{
  "train_examples": 24607,
  "horizontal_flip": true,
  "loss": "mse",
  "encoder_arch": "vit",
  "encoder_norm_position": "pre",
  "encoder_width": 128,
  "norm_pix_loss": true,
  "decoder_layers": 6,
  "residual_init": "zero_last",
  "ema_decay": 0.99,
  "epochs": 111.8
}
Rows from block 7 of the encoder of a small masked image model, named by matrix and row number. Rows with one number belong to one neuron. Each number is 50 + 10 x the weight over its row's rms, rounded and kept within 0 to 99. All counts start at 0. After the name is the row's rms in percent of the matrix's.
After each neuron's rows are labels from the 100 images, of 14976, where the neuron reaches its highest value: "peak at" is the part of the image that holds the peak. Only what is clearly more common there than usual is listed. The data: retinal OCT scans (Kermany 2017). In brackets: how many of the 100, against the usual share in percent.
# fc1: MLP up (encoder.blocks.7.mlp.fc1.weight, 512x128), inputs 64-127
# fc2: MLP down (encoder.blocks.7.mlp.fc2.weight, 128x512, transposed), outputs 64-127

fc1.124 025:51 58 46 56 39 53 60 54 49 52 48 75 43 63 40 47 48 47 44 57 31 49 53 57 57 52 54 21 43 49 52 51 44 50 66 49 56 54 35 56 39 40 46 55 44 46 57 45 47 33 36 49 57 53 53 38 53 48 55 36 51 39 30 52
fc2.124 027:51 59 45 46 46 48 33 49 47 37 52 45 45 43 51 70 55 49 45 51 45 48 48 62 59 59 35 44 51 50 47 48 61 58 51 49 46 51 36 43 48 47 51 38 49 51 57 54 63 58 59 39 38 47 61 79 63 62 46 49 44 38 48 49
peak at: bottom left (48 vs 14.1); bottom centre (28 vs 9.4)

fc1.414 020:46 52 67 61 51 53 53 59 46 47 44 56 51 57 52 57 49 55 61 57 53 52 57 62 39 53 44 21 55 78 61 51 52 53 48 53 60 77 42 59 41 44 40 61 41 41 60 45 56 34 51 51 58 64 58 40 57 48 42 38 41 32 51 49
fc2.414 022:43 52 47 48 44 48 33 60 52 53 46 41 48 46 51 51 42 46 45 45 49 44 61 46 59 54 65 48 46 46 40 49 36 50 46 99 36 43 43 42 51 56 63 31 49 46 51 66 52 57 53 48 51 51 51 26 56 53 51 45 49 52 49 41
peak at: bottom left (44 vs 14.1); bottom centre (35 vs 9.4)

fc1.263 023:35 46 43 34 43 58 54 57 55 41 62 39 53 51 55 46 60 46 33 40 50 58 39 32 46 54 55 64 62 36 35 57 54 42 39 60 59 40 54 50 61 61 49 50 46 52 42 56 57 76 60 47 40 49 48 33 47 56 55 60 44 72 49 39
fc2.263 025:48 55 47 42 59 90 68 44 45 46 46 44 45 57 54 60 49 45 49 51 55 51 49 53 49 45 42 50 47 49 57 54 59 48 65 57 45 61 44 74 52 42 50 68 51 52 48 58 27 44 38 50 53 61 53 45 36 45 54 49 58 52 41 53
peak at: top right (37 vs 14.1)

fc1.334 025:52 53 42 52 52 47 40 64 41 57 46 45 49 56 53 58 47 46 65 47 64 44 50 55 41 57 40 35 55 56 76 49 37 53 51 62 52 47 45 54 47 45 49 73 39 42 50 52 54 48 47 50 49 47 56 45 48 39 41 47 65 05 46 55
fc2.334 022:46 44 47 50 57 07 45 57 48 54 52 46 50 54 49 62 49 48 34 41 42 49 55 54 62 51 55 55 44 47 38 66 45 44 46 28 55 46 54 56 52 42 57 25 53 37 49 46 62 46 50 56 42 51 59 37 43 58 52 63 58 50 47 53
peak at: bottom right (36 vs 14.1); bottom left (35 vs 14.1)

fc1.86 026:54 25 53 44 45 36 53 48 47 54 54 51 59 52 61 54 49 57 39 61 71 52 43 46 49 53 57 43 62 49 60 56 35 28 43 56 61 58 51 51 53 49 52 47 56 64 47 44 51 38 69 56 60 43 49 44 50 41 49 60 43 66 48 34
fc2.86 026:60 55 51 58 64 66 63 50 50 60 41 46 54 56 57 58 45 46 44 56 37 46 53 38 52 63 44 30 52 42 58 79 30 41 38 50 35 50 48 47 50 41 37 66 49 60 52 57 54 45 58 48 55 53 51 89 46 43 34 44 47 62 48 57
peak at: bottom right (61 vs 14.1)

fc1.18 259:42 65 46 36 53 61 55 43 57 41 40 41 40 62 68 57 57 55 41 46 44 48 55 44 58 53 58 52 35 56 57 39 48 51 36 39 43 59 48 46 49 38 43 55 65 53 44 43 58 51 43 50 63 40 44 62 47 41 54 26 33 47 58 65
fc2.18 234:46 68 48 45 59 64 48 41 46 29 57 51 35 54 63 65 55 53 59 40 66 51 41 49 42 55 61 50 50 49 65 47 47 42 50 48 44 48 61 46 79 36 44 56 77 46 47 36 51 54 36 56 73 50 65 64 30 44 62 28 35 53 67 39
peak at: top centre (86 vs 9.4)

fc1.153 226:45 51 40 42 66 49 48 54 61 47 37 41 56 57 63 41 33 44 50 51 33 32 44 49 55 61 46 57 22 63 17 66 46 54 45 54 40 47 50 56 55 35 43 48 40 53 46 27 52 33 68 47 55 57 55 59 45 52 42 56 37 69 53 57
fc2.153 256:49 46 53 58 34 59 66 46 42 49 61 75 65 51 39 61 62 58 38 44 60 65 58 47 46 47 54 39 71 50 57 43 55 35 50 48 64 53 40 42 55 62 56 68 65 28 48 66 54 54 23 47 41 46 62 41 70 51 47 49 54 49 36 40
peak at: bottom left (53 vs 14.1); bottom centre (31 vs 9.4)

fc1.311 026:38 36 74 45 52 67 49 64 49 43 49 31 57 55 54 56 53 51 38 56 58 61 45 39 62 51 75 58 51 52 52 55 43 52 57 39 68 72 61 46 53 44 41 71 49 50 50 43 49 52 52 60 35 45 46 34 35 48 38 54 54 55 41 48
fc2.311 029:40 48 57 38 52 06 71 42 48 48 58 47 53 54 46 64 53 47 34 64 50 52 50 51 46 63 36 55 43 44 40 57 34 44 43 58 47 50 64 62 45 59 45 41 55 58 53 51 68 51 58 56 47 54 52 64 48 50 51 52 48 43 51 56
peak at: bottom right (57 vs 14.1); bottom centre (32 vs 9.4)

fc1.281 023:46 44 57 58 46 32 47 44 48 54 51 48 53 55 50 59 48 55 46 51 64 47 54 56 45 54 41 50 56 45 66 39 40 45 33 49 57 52 42 56 60 42 44 47 42 56 44 53 47 58 50 54 50 39 47 36 47 54 24 56 50 80 60 51
fc2.281 025:50 53 51 52 59 80 47 53 48 42 48 40 50 49 39 80 52 41 45 43 44 44 49 41 58 57 40 49 41 46 71 58 44 50 56 29 49 53 50 69 42 45 45 52 53 63 48 51 45 45 69 54 46 57 44 18 48 52 51 55 45 57 43 59
peak at: bottom centre (44 vs 9.4)

fc1.489 027:40 37 67 56 52 55 41 56 52 48 52 51 54 53 50 54 36 55 45 53 63 53 45 37 41 51 56 39 52 53 58 47 49 53 44 59 51 53 62 48 65 52 56 39 61 49 45 45 49 69 53 51 41 37 40 56 55 52 38 61 48 85 62 53
fc2.489 027:42 48 54 41 52 14 64 49 54 46 57 39 49 53 41 61 56 45 42 37 50 50 54 39 48 42 33 66 44 52 74 60 62 48 54 49 49 50 47 59 49 50 51 64 59 50 44 48 31 50 47 55 44 47 57 56 41 36 46 54 47 30 44 55
peak at: top left (48 vs 14.1)

fc1.130 026:55 38 59 50 50 49 45 61 60 45 36 61 57 55 57 54 65 52 39 58 65 53 58 42 44 63 54 45 51 44 70 57 35 39 54 56 46 65 54 51 45 36 32 68 40 48 48 43 43 43 58 43 51 38 56 32 41 52 39 59 59 24 49 48
fc2.130 027:56 55 55 53 44 93 41 49 44 62 52 55 51 57 50 62 59 45 43 51 46 47 50 38 52 42 47 43 39 50 52 64 63 54 50 73 44 46 57 62 50 52 49 26 61 41 49 45 57 45 69 53 36 55 45 57 51 50 49 43 49 48 45 62
peak at: bottom right (43 vs 14.1)

fc1.195 025:52 56 64 39 48 51 38 65 45 42 38 34 48 56 42 57 62 52 68 45 63 38 56 59 44 54 51 51 48 69 82 46 49 52 59 57 47 42 57 44 47 45 45 61 55 25 52 52 39 53 72 51 51 51 54 58 51 44 30 43 58 25 43 58
fc2.195 032:42 47 43 42 41 11 59 48 47 47 56 33 49 48 57 61 53 51 43 41 55 48 58 49 58 48 52 49 54 43 42 54 53 47 46 45 40 51 40 53 55 50 63 40 48 45 53 54 59 54 43 52 53 53 51 48 47 51 49 56 61 44 47 48
peak at: bottom left (50 vs 14.1); bottom centre (26 vs 9.4)

fc1.147 022:58 47 35 44 50 47 48 52 48 56 64 47 57 53 58 48 51 46 46 55 67 71 39 43 51 59 74 33 66 41 58 70 55 32 42 59 58 39 62 58 55 52 37 55 57 62 43 51 61 67 80 48 45 26 51 41 56 40 49 68 49 46 45 46
fc2.147 024:45 52 50 54 64 55 76 40 49 55 55 69 50 58 50 56 44 42 40 63 43 48 49 41 41 45 51 48 51 40 39 70 33 47 65 20 45 53 58 63 50 55 38 59 54 63 47 60 46 42 51 52 45 47 41 74 43 53 50 36 49 65 54 53
peak at: top centre (48 vs 9.4)

fc1.74 029:66 47 32 55 35 62 46 56 52 51 50 50 57 60 48 43 52 40 50 52 42 49 47 51 40 52 44 44 37 44 43 50 44 49 65 46 62 41 38 61 44 45 51 66 52 40 46 45 46 43 42 45 56 61 51 25 64 65 53 42 55 19 42 64
fc2.74 027:47 57 47 49 39 65 23 44 35 36 56 52 47 47 46 48 53 47 38 41 38 43 42 66 45 62 46 36 49 48 56 58 56 52 51 45 36 49 57 48 48 45 52 59 50 56 54 56 57 61 48 36 43 54 49 99 61 61 49 55 53 37 51 60
peak at: bottom centre (48 vs 9.4)

fc1.222 228:41 65 58 47 60 52 36 45 32 41 41 50 51 56 54 47 47 49 31 52 59 71 55 50 57 44 50 47 56 47 70 36 58 43 39 64 49 68 66 46 67 64 52 52 50 48 43 50 40 56 62 42 45 45 43 46 56 59 43 32 44 36 59 29
fc2.222 200:32 53 64 60 41 55 56 49 48 49 34 54 56 39 55 56 58 44 42 59 49 29 60 44 42 42 32 58 35 38 37 55 54 48 51 49 64 45 47 75 47 42 45 45 69 60 50 52 51 40 51 53 61 34 69 46 40 42 71 46 26 59 52 58
peak at: top right (57 vs 14.1)

fc1.201 210:39 57 42 46 35 68 58 68 51 57 53 37 42 53 65 74 43 66 60 25 52 59 47 53 57 52 69 40 50 56 55 45 54 53 48 53 46 42 55 26 49 53 55 40 54 68 42 42 38 66 24 29 40 53 36 47 61 52 44 56 51 40 41 64
fc2.201 175:34 41 48 43 60 54 32 46 27 40 31 42 59 72 50 31 48 48 63 54 51 39 71 54 46 29 59 53 43 52 54 40 55 51 39 39 43 57 54 59 47 57 58 57 31 55 71 45 54 38 49 55 37 48 57 57 58 29 60 52 38 50 55 48
peak at: top right (49 vs 14.1)

fc1.176 027:76 34 42 42 56 57 34 39 45 49 60 69 56 50 52 42 65 57 48 51 47 42 52 50 43 57 60 38 56 43 44 53 41 36 51 63 46 36 58 53 57 50 54 66 56 49 39 40 37 45 42 44 53 44 47 61 56 27 40 54 53 49 39 47
fc2.176 029:62 49 50 56 60 51 46 48 40 58 55 70 58 50 46 43 51 54 53 61 45 49 53 41 51 55 46 38 54 41 64 78 41 37 61 69 56 52 39 67 46 38 40 75 50 56 55 57 36 54 42 48 56 55 50 81 50 57 40 53 47 54 50 61
peak at: top centre (25 vs 9.4)

fc1.271 241:49 77 49 49 46 53 37 44 58 60 69 57 62 57 49 40 57 48 40 57 41 51 65 45 46 58 34 41 57 54 53 61 39 54 40 42 46 45 45 56 51 33 45 70 54 55 55 46 50 37 57 48 51 52 41 46 61 55 39 29 53 62 50 56
fc2.271 197:47 53 46 46 67 39 36 42 39 43 42 61 38 58 53 42 23 44 75 56 70 40 43 69 44 34 60 54 45 44 50 50 47 55 48 59 39 33 52 43 33 51 56 48 37 55 63 36 44 44 56 57 38 58 53 48 41 30 46 55 40 40 53 53
peak at: top left (38 vs 14.1)

fc1.423 036:55 48 68 60 45 38 65 61 52 53 39 62 57 52 57 54 50 42 50 47 67 51 47 56 49 54 58 06 53 68 90 50 48 54 58 51 44 59 59 53 60 47 44 77 35 50 51 52 54 55 57 36 41 35 53 61 41 35 47 58 64 42 59 44
fc2.423 035:54 54 48 53 56 43 47 36 52 60 51 55 56 59 50 50 52 43 38 48 40 49 55 39 55 48 71 46 40 42 38 37 43 43 46 45 48 41 46 62 51 55 63 52 70 45 49 50 57 60 65 54 57 52 45 14 47 42 43 55 55 49 48 58
peak at: bottom right (32 vs 14.1)

fc1.285 031:68 46 52 55 49 47 55 49 54 57 56 61 49 53 59 37 52 55 29 50 53 40 58 50 46 64 58 36 49 42 50 47 25 49 60 47 47 38 51 60 48 42 46 64 32 55 46 39 41 47 58 44 51 48 54 36 54 37 41 54 51 35 46 42
fc2.285 035:61 61 49 61 56 99 31 44 38 47 47 53 55 56 46 58 60 44 49 52 36 48 45 47 50 56 53 38 46 44 57 78 54 46 44 53 45 50 53 51 49 40 38 52 63 55 55 56 64 51 53 47 50 53 46 81 49 64 39 56 50 41 43 57
peak at: bottom centre (46 vs 9.4)

fc1.115 026:32 61 49 43 56 56 48 58 53 47 43 45 44 59 49 50 50 45 46 39 52 71 57 36 26 46 36 86 47 41 41 48 56 48 57 45 40 53 37 44 52 54 42 53 42 39 44 57 52 60 65 57 52 49 53 27 45 71 57 46 63 54 59 65
fc2.115 024:42 43 56 40 36 88 54 48 51 42 57 40 50 51 44 67 45 48 66 42 54 48 39 42 49 45 45 56 53 49 66 37 55 54 47 51 47 51 50 67 44 52 50 53 44 60 41 64 56 48 46 58 45 45 36 29 50 51 59 45 61 66 50 49
peak at: top centre (47 vs 9.4)

fc1.422 028:51 51 59 51 44 64 51 65 48 50 37 42 56 63 44 53 44 48 54 62 57 49 49 55 40 50 57 45 44 68 64 58 59 61 49 60 63 76 43 57 42 48 46 59 51 30 59 53 47 49 37 41 50 59 54 38 49 72 50 32 65 17 39 61
fc2.422 025:35 44 51 41 24 29 43 48 48 46 63 41 46 44 44 47 47 49 36 39 51 46 53 57 51 45 54 46 48 43 43 20 53 50 51 58 43 42 56 47 54 57 55 42 56 48 54 45 68 62 48 56 40 46 46 43 60 47 55 55 53 48 58 56
peak at: bottom left (56 vs 14.1)

fc1.314 029:57 55 41 47 48 33 63 61 52 47 42 52 44 53 53 50 48 37 46 48 49 65 45 45 54 42 52 62 49 40 35 58 55 44 53 38 63 70 40 44 46 54 42 59 56 53 55 52 63 53 54 56 52 67 50 32 55 57 67 41 43 63 47 54
fc2.314 029:57 51 49 56 53 81 59 39 49 53 46 39 45 46 52 49 48 47 48 58 42 51 46 53 49 55 46 46 51 47 52 48 58 56 48 49 42 52 44 49 50 58 52 36 49 47 56 51 46 44 65 36 50 55 54 79 55 39 51 41 51 51 48 48
peak at: top centre (37 vs 9.4)

fc1.211 025:56 43 58 42 48 44 57 54 54 43 43 47 50 55 52 47 71 49 60 34 58 68 55 33 35 51 37 77 60 55 59 54 69 52 43 68 47 65 58 39 50 48 42 51 50 38 44 56 45 65 82 56 43 55 51 45 52 63 50 57 43 48 51 54
fc2.211 024:50 40 45 43 43 81 69 43 38 55 59 51 39 49 53 63 51 38 57 54 54 48 55 44 54 41 51 49 48 41 52 46 57 56 55 75 42 47 51 57 55 65 60 58 55 45 51 50 38 45 45 49 52 43 46 58 42 36 58 43 63 72 46 52
peak at: top left (54 vs 14.1)

fc1.108 023:45 70 39 53 41 60 35 57 47 39 60 58 44 56 37 51 46 48 45 47 41 60 52 56 58 45 33 55 45 41 34 34 55 50 53 36 67 38 41 52 47 53 51 49 66 45 34 48 53 47 46 49 46 46 48 51 51 57 51 50 40 54 58 63
fc2.108 023:56 44 50 35 46 69 42 47 44 34 63 38 47 44 38 74 51 54 52 47 52 43 46 54 42 48 41 59 55 46 67 49 54 52 43 39 49 64 46 46 48 46 61 72 34 54 47 68 17 60 56 44 57 47 56 43 51 64 53 48 37 54 53 51
peak at: top left (33 vs 14.1)

fc1.204 026:55 36 54 37 45 52 38 45 62 56 31 52 52 61 50 45 48 57 34 53 48 49 55 30 37 57 55 55 48 48 59 50 38 42 39 55 46 40 49 45 55 38 45 56 63 49 43 46 31 46 59 55 54 41 50 27 50 56 45 52 65 60 49 51
fc2.204 032:50 55 51 59 39 58 61 50 42 47 49 35 50 54 57 62 55 50 53 49 55 42 50 51 66 56 39 37 50 48 63 67 61 53 53 68 42 52 47 49 49 48 54 46 49 55 49 48 54 52 41 46 36 56 52 99 52 44 40 50 57 37 44 56
peak at: bottom right (57 vs 14.1)

fc1.149 029:57 52 35 34 58 55 39 53 41 65 49 34 54 59 48 45 69 49 64 48 43 46 48 50 52 49 48 47 58 44 59 53 59 44 50 46 56 42 57 45 46 47 47 42 58 37 43 53 42 59 71 58 57 55 51 48 48 46 45 51 58 27 44 56
fc2.149 026:41 42 49 42 49 35 53 57 37 45 60 49 45 50 56 60 47 47 40 40 45 48 55 53 50 50 41 46 48 31 40 64 53 57 53 37 43 53 55 46 52 50 39 46 50 67 49 55 60 57 43 52 39 52 50 44 61 51 44 57 55 56 45 53
peak at: bottom right (35 vs 14.1); bottom left (34 vs 14.1)

fc1.433 031:74 59 43 52 41 69 42 47 45 49 73 36 44 56 42 48 45 51 50 45 35 39 58 64 48 54 46 47 49 50 50 40 41 59 50 30 57 43 46 56 48 45 59 61 43 50 42 45 52 46 54 46 51 56 58 47 55 31 41 44 54 36 46 59
fc2.433 029:43 54 47 44 49 70 24 49 49 32 56 50 58 46 48 51 58 46 48 54 51 47 50 56 46 53 66 56 51 51 30 61 40 37 33 44 42 46 36 46 50 40 34 53 44 57 54 63 46 63 37 52 62 53 50 38 50 71 37 62 54 32 50 47
peak at: bottom left (77 vs 14.1)

fc1.194 028:57 42 30 52 45 67 46 48 58 58 50 51 51 63 49 33 57 46 49 60 35 50 52 43 31 53 63 55 36 46 26 51 41 43 69 49 55 36 46 62 40 54 50 55 48 42 43 46 43 41 41 42 61 61 54 24 70 59 53 38 63 31 41 56
fc2.194 036:52 59 47 50 41 73 36 49 39 44 47 47 48 50 47 52 51 53 45 47 55 48 45 62 48 52 43 44 53 48 52 60 64 50 54 41 36 52 46 45 47 40 49 56 46 61 51 53 50 61 45 42 41 58 45 99 61 62 48 54 51 43 51 54
peak at: bottom centre (34 vs 9.4)

fc1.126 031:67 47 46 46 60 44 49 53 49 52 41 49 52 53 57 41 65 48 59 35 50 59 53 46 25 51 30 69 51 49 49 52 56 48 58 52 39 55 45 41 48 52 45 51 54 40 47 58 43 58 63 62 54 70 51 32 59 57 49 42 59 43 54 59
fc2.126 028:47 42 49 57 39 99 53 33 45 53 56 40 46 49 50 49 45 43 61 43 51 47 50 41 48 47 55 50 55 49 50 56 36 52 54 60 45 47 59 51 50 54 59 54 52 59 48 58 46 47 49 45 51 46 46 48 49 50 60 47 59 65 48 60
peak at: top centre (35 vs 9.4); top left (33 vs 14.1)

fc1.159 025:61 58 42 62 43 43 49 60 51 39 51 43 56 52 56 56 64 38 73 49 62 38 49 69 57 46 59 46 50 65 50 64 51 52 70 47 57 67 44 54 50 60 39 47 47 58 65 58 67 40 59 51 53 69 54 39 56 45 45 35 49 30 42 55
fc2.159 027:38 52 45 52 49 60 27 42 48 52 54 68 43 46 55 39 52 51 36 47 30 53 56 57 41 43 65 51 51 44 29 38 38 48 48 37 52 44 49 61 55 56 59 33 47 51 53 51 41 46 72 43 57 51 44 54 48 67 63 47 48 53 51 37
peak at: top left (73 vs 14.1)

fc1.192 024:65 34 37 52 32 52 46 54 58 42 59 64 53 53 48 50 51 48 40 60 52 60 45 45 28 51 59 41 67 68 40 65 62 45 39 53 58 41 43 64 48 55 46 55 37 51 53 44 49 57 53 50 55 48 59 29 60 78 56 47 40 47 52 45
fc2.192 028:50 60 48 62 48 99 56 42 56 60 41 50 49 49 54 33 47 44 56 49 47 46 53 44 45 46 56 50 48 48 59 69 38 48 43 45 39 46 53 50 50 44 62 62 57 52 52 62 41 47 60 39 57 44 44 71 46 47 51 39 44 53 47 54
peak at: bottom right (39 vs 14.1); top right (35 vs 14.1)

fc1.230 027:49 52 59 50 53 51 37 68 43 44 63 46 54 51 47 62 51 51 58 43 73 49 48 53 41 61 54 42 59 48 67 50 42 50 49 76 46 42 48 46 63 52 54 53 34 48 48 56 56 61 59 59 42 42 52 44 56 48 38 53 60 27 53 59
fc2.230 023:30 45 52 41 51 63 47 56 55 48 57 48 50 54 44 71 59 51 48 39 51 50 62 40 62 47 49 59 40 52 55 48 55 49 52 34 61 45 40 68 48 51 55 25 57 44 40 50 48 38 51 60 53 48 50 32 42 63 57 59 59 61 44 40
peak at: top left (53 vs 14.1); top right (32 vs 14.1)

fc1.175 226:55 53 58 53 65 52 53 45 38 53 52 53 54 51 68 76 52 54 49 57 47 51 44 40 56 66 45 40 44 59 27 63 54 61 43 52 50 43 49 53 69 53 56 40 61 54 37 45 61 42 57 33 56 33 62 54 36 59 48 44 50 47 42 53
fc2.175 230:51 46 49 56 56 56 56 67 56 52 48 44 50 54 47 54 59 51 36 58 45 37 58 44 57 52 24 52 32 51 27 50 51 36 50 50 70 53 37 66 51 63 39 41 55 47 37 55 49 63 50 47 52 43 72 62 52 54 54 51 48 66 53 42
peak at: bottom left (33 vs 14.1)

fc1.3 028:49 49 40 50 47 74 28 47 50 53 56 27 48 58 43 49 60 56 46 45 58 51 50 44 34 52 41 81 39 39 29 55 56 59 32 43 60 45 53 53 48 70 40 54 47 40 42 49 46 60 58 47 49 62 49 20 53 65 46 48 56 30 53 59
fc2.3 034:35 47 53 48 41 99 59 38 48 39 57 33 49 49 41 50 45 42 50 54 49 49 46 56 49 44 48 48 51 47 53 46 52 47 54 74 48 56 57 59 46 49 55 54 39 62 53 57 35 53 21 57 46 53 46 38 47 59 55 48 53 61 55 52
peak at: top right (53 vs 14.1); top left (40 vs 14.1)

fc1.316 027:49 46 50 54 60 65 37 58 42 61 55 57 48 61 45 39 46 54 58 57 33 39 55 57 40 55 48 43 33 48 50 46 52 62 44 53 40 57 49 54 42 36 47 77 50 44 56 43 38 45 29 53 52 49 53 50 62 55 35 47 66 21 34 49
fc2.316 026:42 46 50 47 41 32 39 41 46 43 58 44 52 45 44 54 52 44 46 39 55 50 47 58 56 50 54 52 48 47 42 47 50 47 72 68 51 45 48 43 46 43 32 47 45 52 54 51 46 58 36 55 31 49 52 58 56 61 55 56 50 43 52 60
peak at: bottom left (32 vs 14.1)

fc1.254 030:60 51 60 52 47 55 42 69 45 52 50 72 54 57 52 53 56 55 49 56 41 41 49 54 55 64 57 40 59 54 64 37 40 50 45 66 50 32 51 55 52 49 52 63 56 48 49 41 41 40 47 44 44 37 58 57 44 45 34 48 54 21 43 41
fc2.254 023:54 54 51 49 52 65 41 48 36 42 57 68 53 51 49 58 64 55 36 37 44 44 52 40 45 62 57 48 37 35 47 65 38 50 53 26 47 51 51 53 48 44 43 48 49 53 45 60 49 59 52 57 47 56 44 30 54 63 44 56 44 35 38 54
peak at: bottom centre (28 vs 9.4)

fc1.337 238:49 64 44 43 57 56 47 50 41 48 50 47 45 56 57 58 49 52 35 47 34 68 63 45 73 45 63 48 47 68 54 42 30 49 36 45 31 61 50 42 59 62 50 49 37 48 54 40 49 53 56 30 45 40 45 26 57 38 27 54 47 45 50 52
fc2.337 226:41 32 56 44 39 64 62 53 59 58 41 67 56 46 59 43 60 61 72 49 51 42 50 55 32 50 48 45 46 23 58 60 60 62 53 43 61 45 51 57 46 47 56 55 47 50 54 45 54 31 43 56 37 46 47 54 56 63 74 51 44 44 45 58
peak at: top right (42 vs 14.1)

fc1.154 026:57 54 68 37 60 32 53 64 45 64 44 39 65 50 58 51 71 50 52 56 51 52 39 40 56 44 56 53 53 59 65 59 57 49 41 63 48 65 53 33 56 62 52 47 56 44 58 53 51 66 75 63 54 50 40 52 43 59 59 54 47 60 34 36
fc2.154 027:42 51 46 51 54 30 86 40 46 57 50 60 50 53 55 55 50 47 50 51 42 49 57 43 50 61 45 53 56 40 46 66 48 49 47 52 35 49 59 44 57 64 51 62 64 61 55 40 35 47 68 52 53 45 56 31 48 33 48 52 59 56 57 53
peak at: centre (33 vs 6.2)

fc1.484 028:39 59 40 49 52 69 36 46 52 41 65 37 44 55 44 49 43 55 53 48 57 57 51 51 34 50 36 69 42 47 28 41 65 49 37 52 60 45 46 56 54 59 36 39 62 50 43 55 55 60 54 56 49 46 49 35 57 69 50 48 51 40 47 63
fc2.484 030:48 44 57 36 36 99 51 49 58 37 56 28 47 45 42 57 46 49 53 43 57 48 47 52 48 40 47 48 51 50 57 43 67 48 53 49 47 56 58 52 46 47 54 55 33 54 48 62 38 53 29 56 49 51 50 24 49 53 58 46 46 54 54 48
peak at: top left (50 vs 14.1); top right (40 vs 14.1)

fc1.212 029:43 48 70 43 53 44 35 53 52 45 57 64 54 55 48 56 66 67 41 50 47 56 55 57 38 51 44 57 58 42 61 40 48 42 28 79 39 46 47 44 63 44 47 44 52 46 45 48 43 56 59 57 45 31 43 57 50 47 41 60 42 45 50 46
fc2.212 028:52 40 54 41 60 50 60 59 43 49 48 49 43 51 49 74 52 49 46 44 56 47 56 29 63 44 34 57 50 50 64 65 65 57 62 56 47 55 42 56 51 48 53 54 53 39 52 58 49 46 51 56 44 41 50 50 43 47 47 47 45 63 42 52
peak at: top right (33 vs 14.1)

fc1.99 029:47 63 54 48 48 48 53 67 46 49 57 54 47 56 42 53 52 49 58 48 55 50 55 56 47 56 35 44 56 55 60 35 50 53 47 61 45 43 52 50 51 46 47 69 57 37 50 44 46 48 67 49 45 51 56 58 47 38 30 44 49 36 56 51
fc2.99 022:61 41 53 47 52 26 46 59 32 44 50 45 41 44 46 70 53 49 33 39 45 47 50 43 40 53 47 59 44 46 52 55 54 49 31 35 49 49 45 48 55 40 54 56 48 49 49 63 33 54 37 56 48 48 48 43 51 57 55 64 50 50 38 50
peak at: top left (36 vs 14.1)

fc1.198 026:38 40 48 49 63 43 38 50 45 56 48 36 54 55 51 50 41 51 62 38 57 45 48 44 38 49 43 71 45 45 51 36 45 56 55 61 36 58 62 43 54 56 56 37 72 52 42 53 47 67 40 54 46 47 37 66 56 45 45 63 51 87 64 60
fc2.198 027:47 38 54 35 42 07 67 54 47 48 52 31 49 52 44 74 51 46 55 41 47 48 48 49 44 42 35 61 55 54 56 54 70 50 47 56 47 51 53 48 49 57 51 61 51 52 42 48 46 49 51 52 50 52 58 43 46 39 57 50 59 32 44 56
peak at: top left (34 vs 14.1)

fc1.322 029:79 53 47 68 50 46 49 52 52 54 41 62 40 61 52 47 55 47 31 51 50 55 51 53 43 47 45 41 49 39 35 58 46 54 62 25 58 61 39 56 53 47 41 68 52 61 54 43 51 48 39 52 48 59 44 27 57 50 50 52 40 40 47 54
fc2.322 031:54 46 52 61 63 75 36 40 49 44 52 45 55 47 45 52 52 41 55 58 43 49 43 55 54 64 47 37 38 56 56 46 49 56 55 53 51 50 55 49 44 51 61 36 55 59 55 55 46 50 65 40 48 51 57 77 56 51 46 41 40 38 48 65
peak at: bottom right (33 vs 14.1)

fc1.216 030:59 53 32 51 39 62 39 56 50 49 63 46 40 58 42 49 45 46 39 49 37 56 51 54 51 49 43 62 45 36 27 49 42 47 57 30 66 37 37 58 47 47 50 49 60 48 47 46 46 41 41 61 50 59 52 21 53 60 54 42 43 48 47 53
fc2.216 029:47 51 52 52 60 72 37 47 45 34 48 32 56 46 47 50 54 52 41 56 47 50 37 61 44 49 38 52 52 52 50 52 70 53 44 34 46 55 46 56 45 42 45 44 37 52 56 58 50 55 45 43 52 55 51 99 54 55 49 50 43 34 50 45
peak at: bottom left (37 vs 14.1)

fc1.463 028:30 50 56 42 48 53 45 67 47 54 40 36 55 52 51 55 49 44 73 43 49 51 47 40 53 46 53 59 56 64 72 44 51 54 53 48 39 82 60 46 63 53 54 59 62 35 42 55 53 59 58 40 39 47 47 70 42 38 45 56 57 82 49 50
fc2.463 032:44 47 48 38 51 03 72 35 42 49 59 55 50 54 51 58 49 48 39 42 47 49 52 44 40 42 45 63 50 44 48 34 41 47 45 57 53 47 49 53 50 52 55 60 49 59 44 53 49 55 42 59 56 49 48 00 48 39 48 54 55 33 46 56
peak at: bottom centre (30 vs 9.4)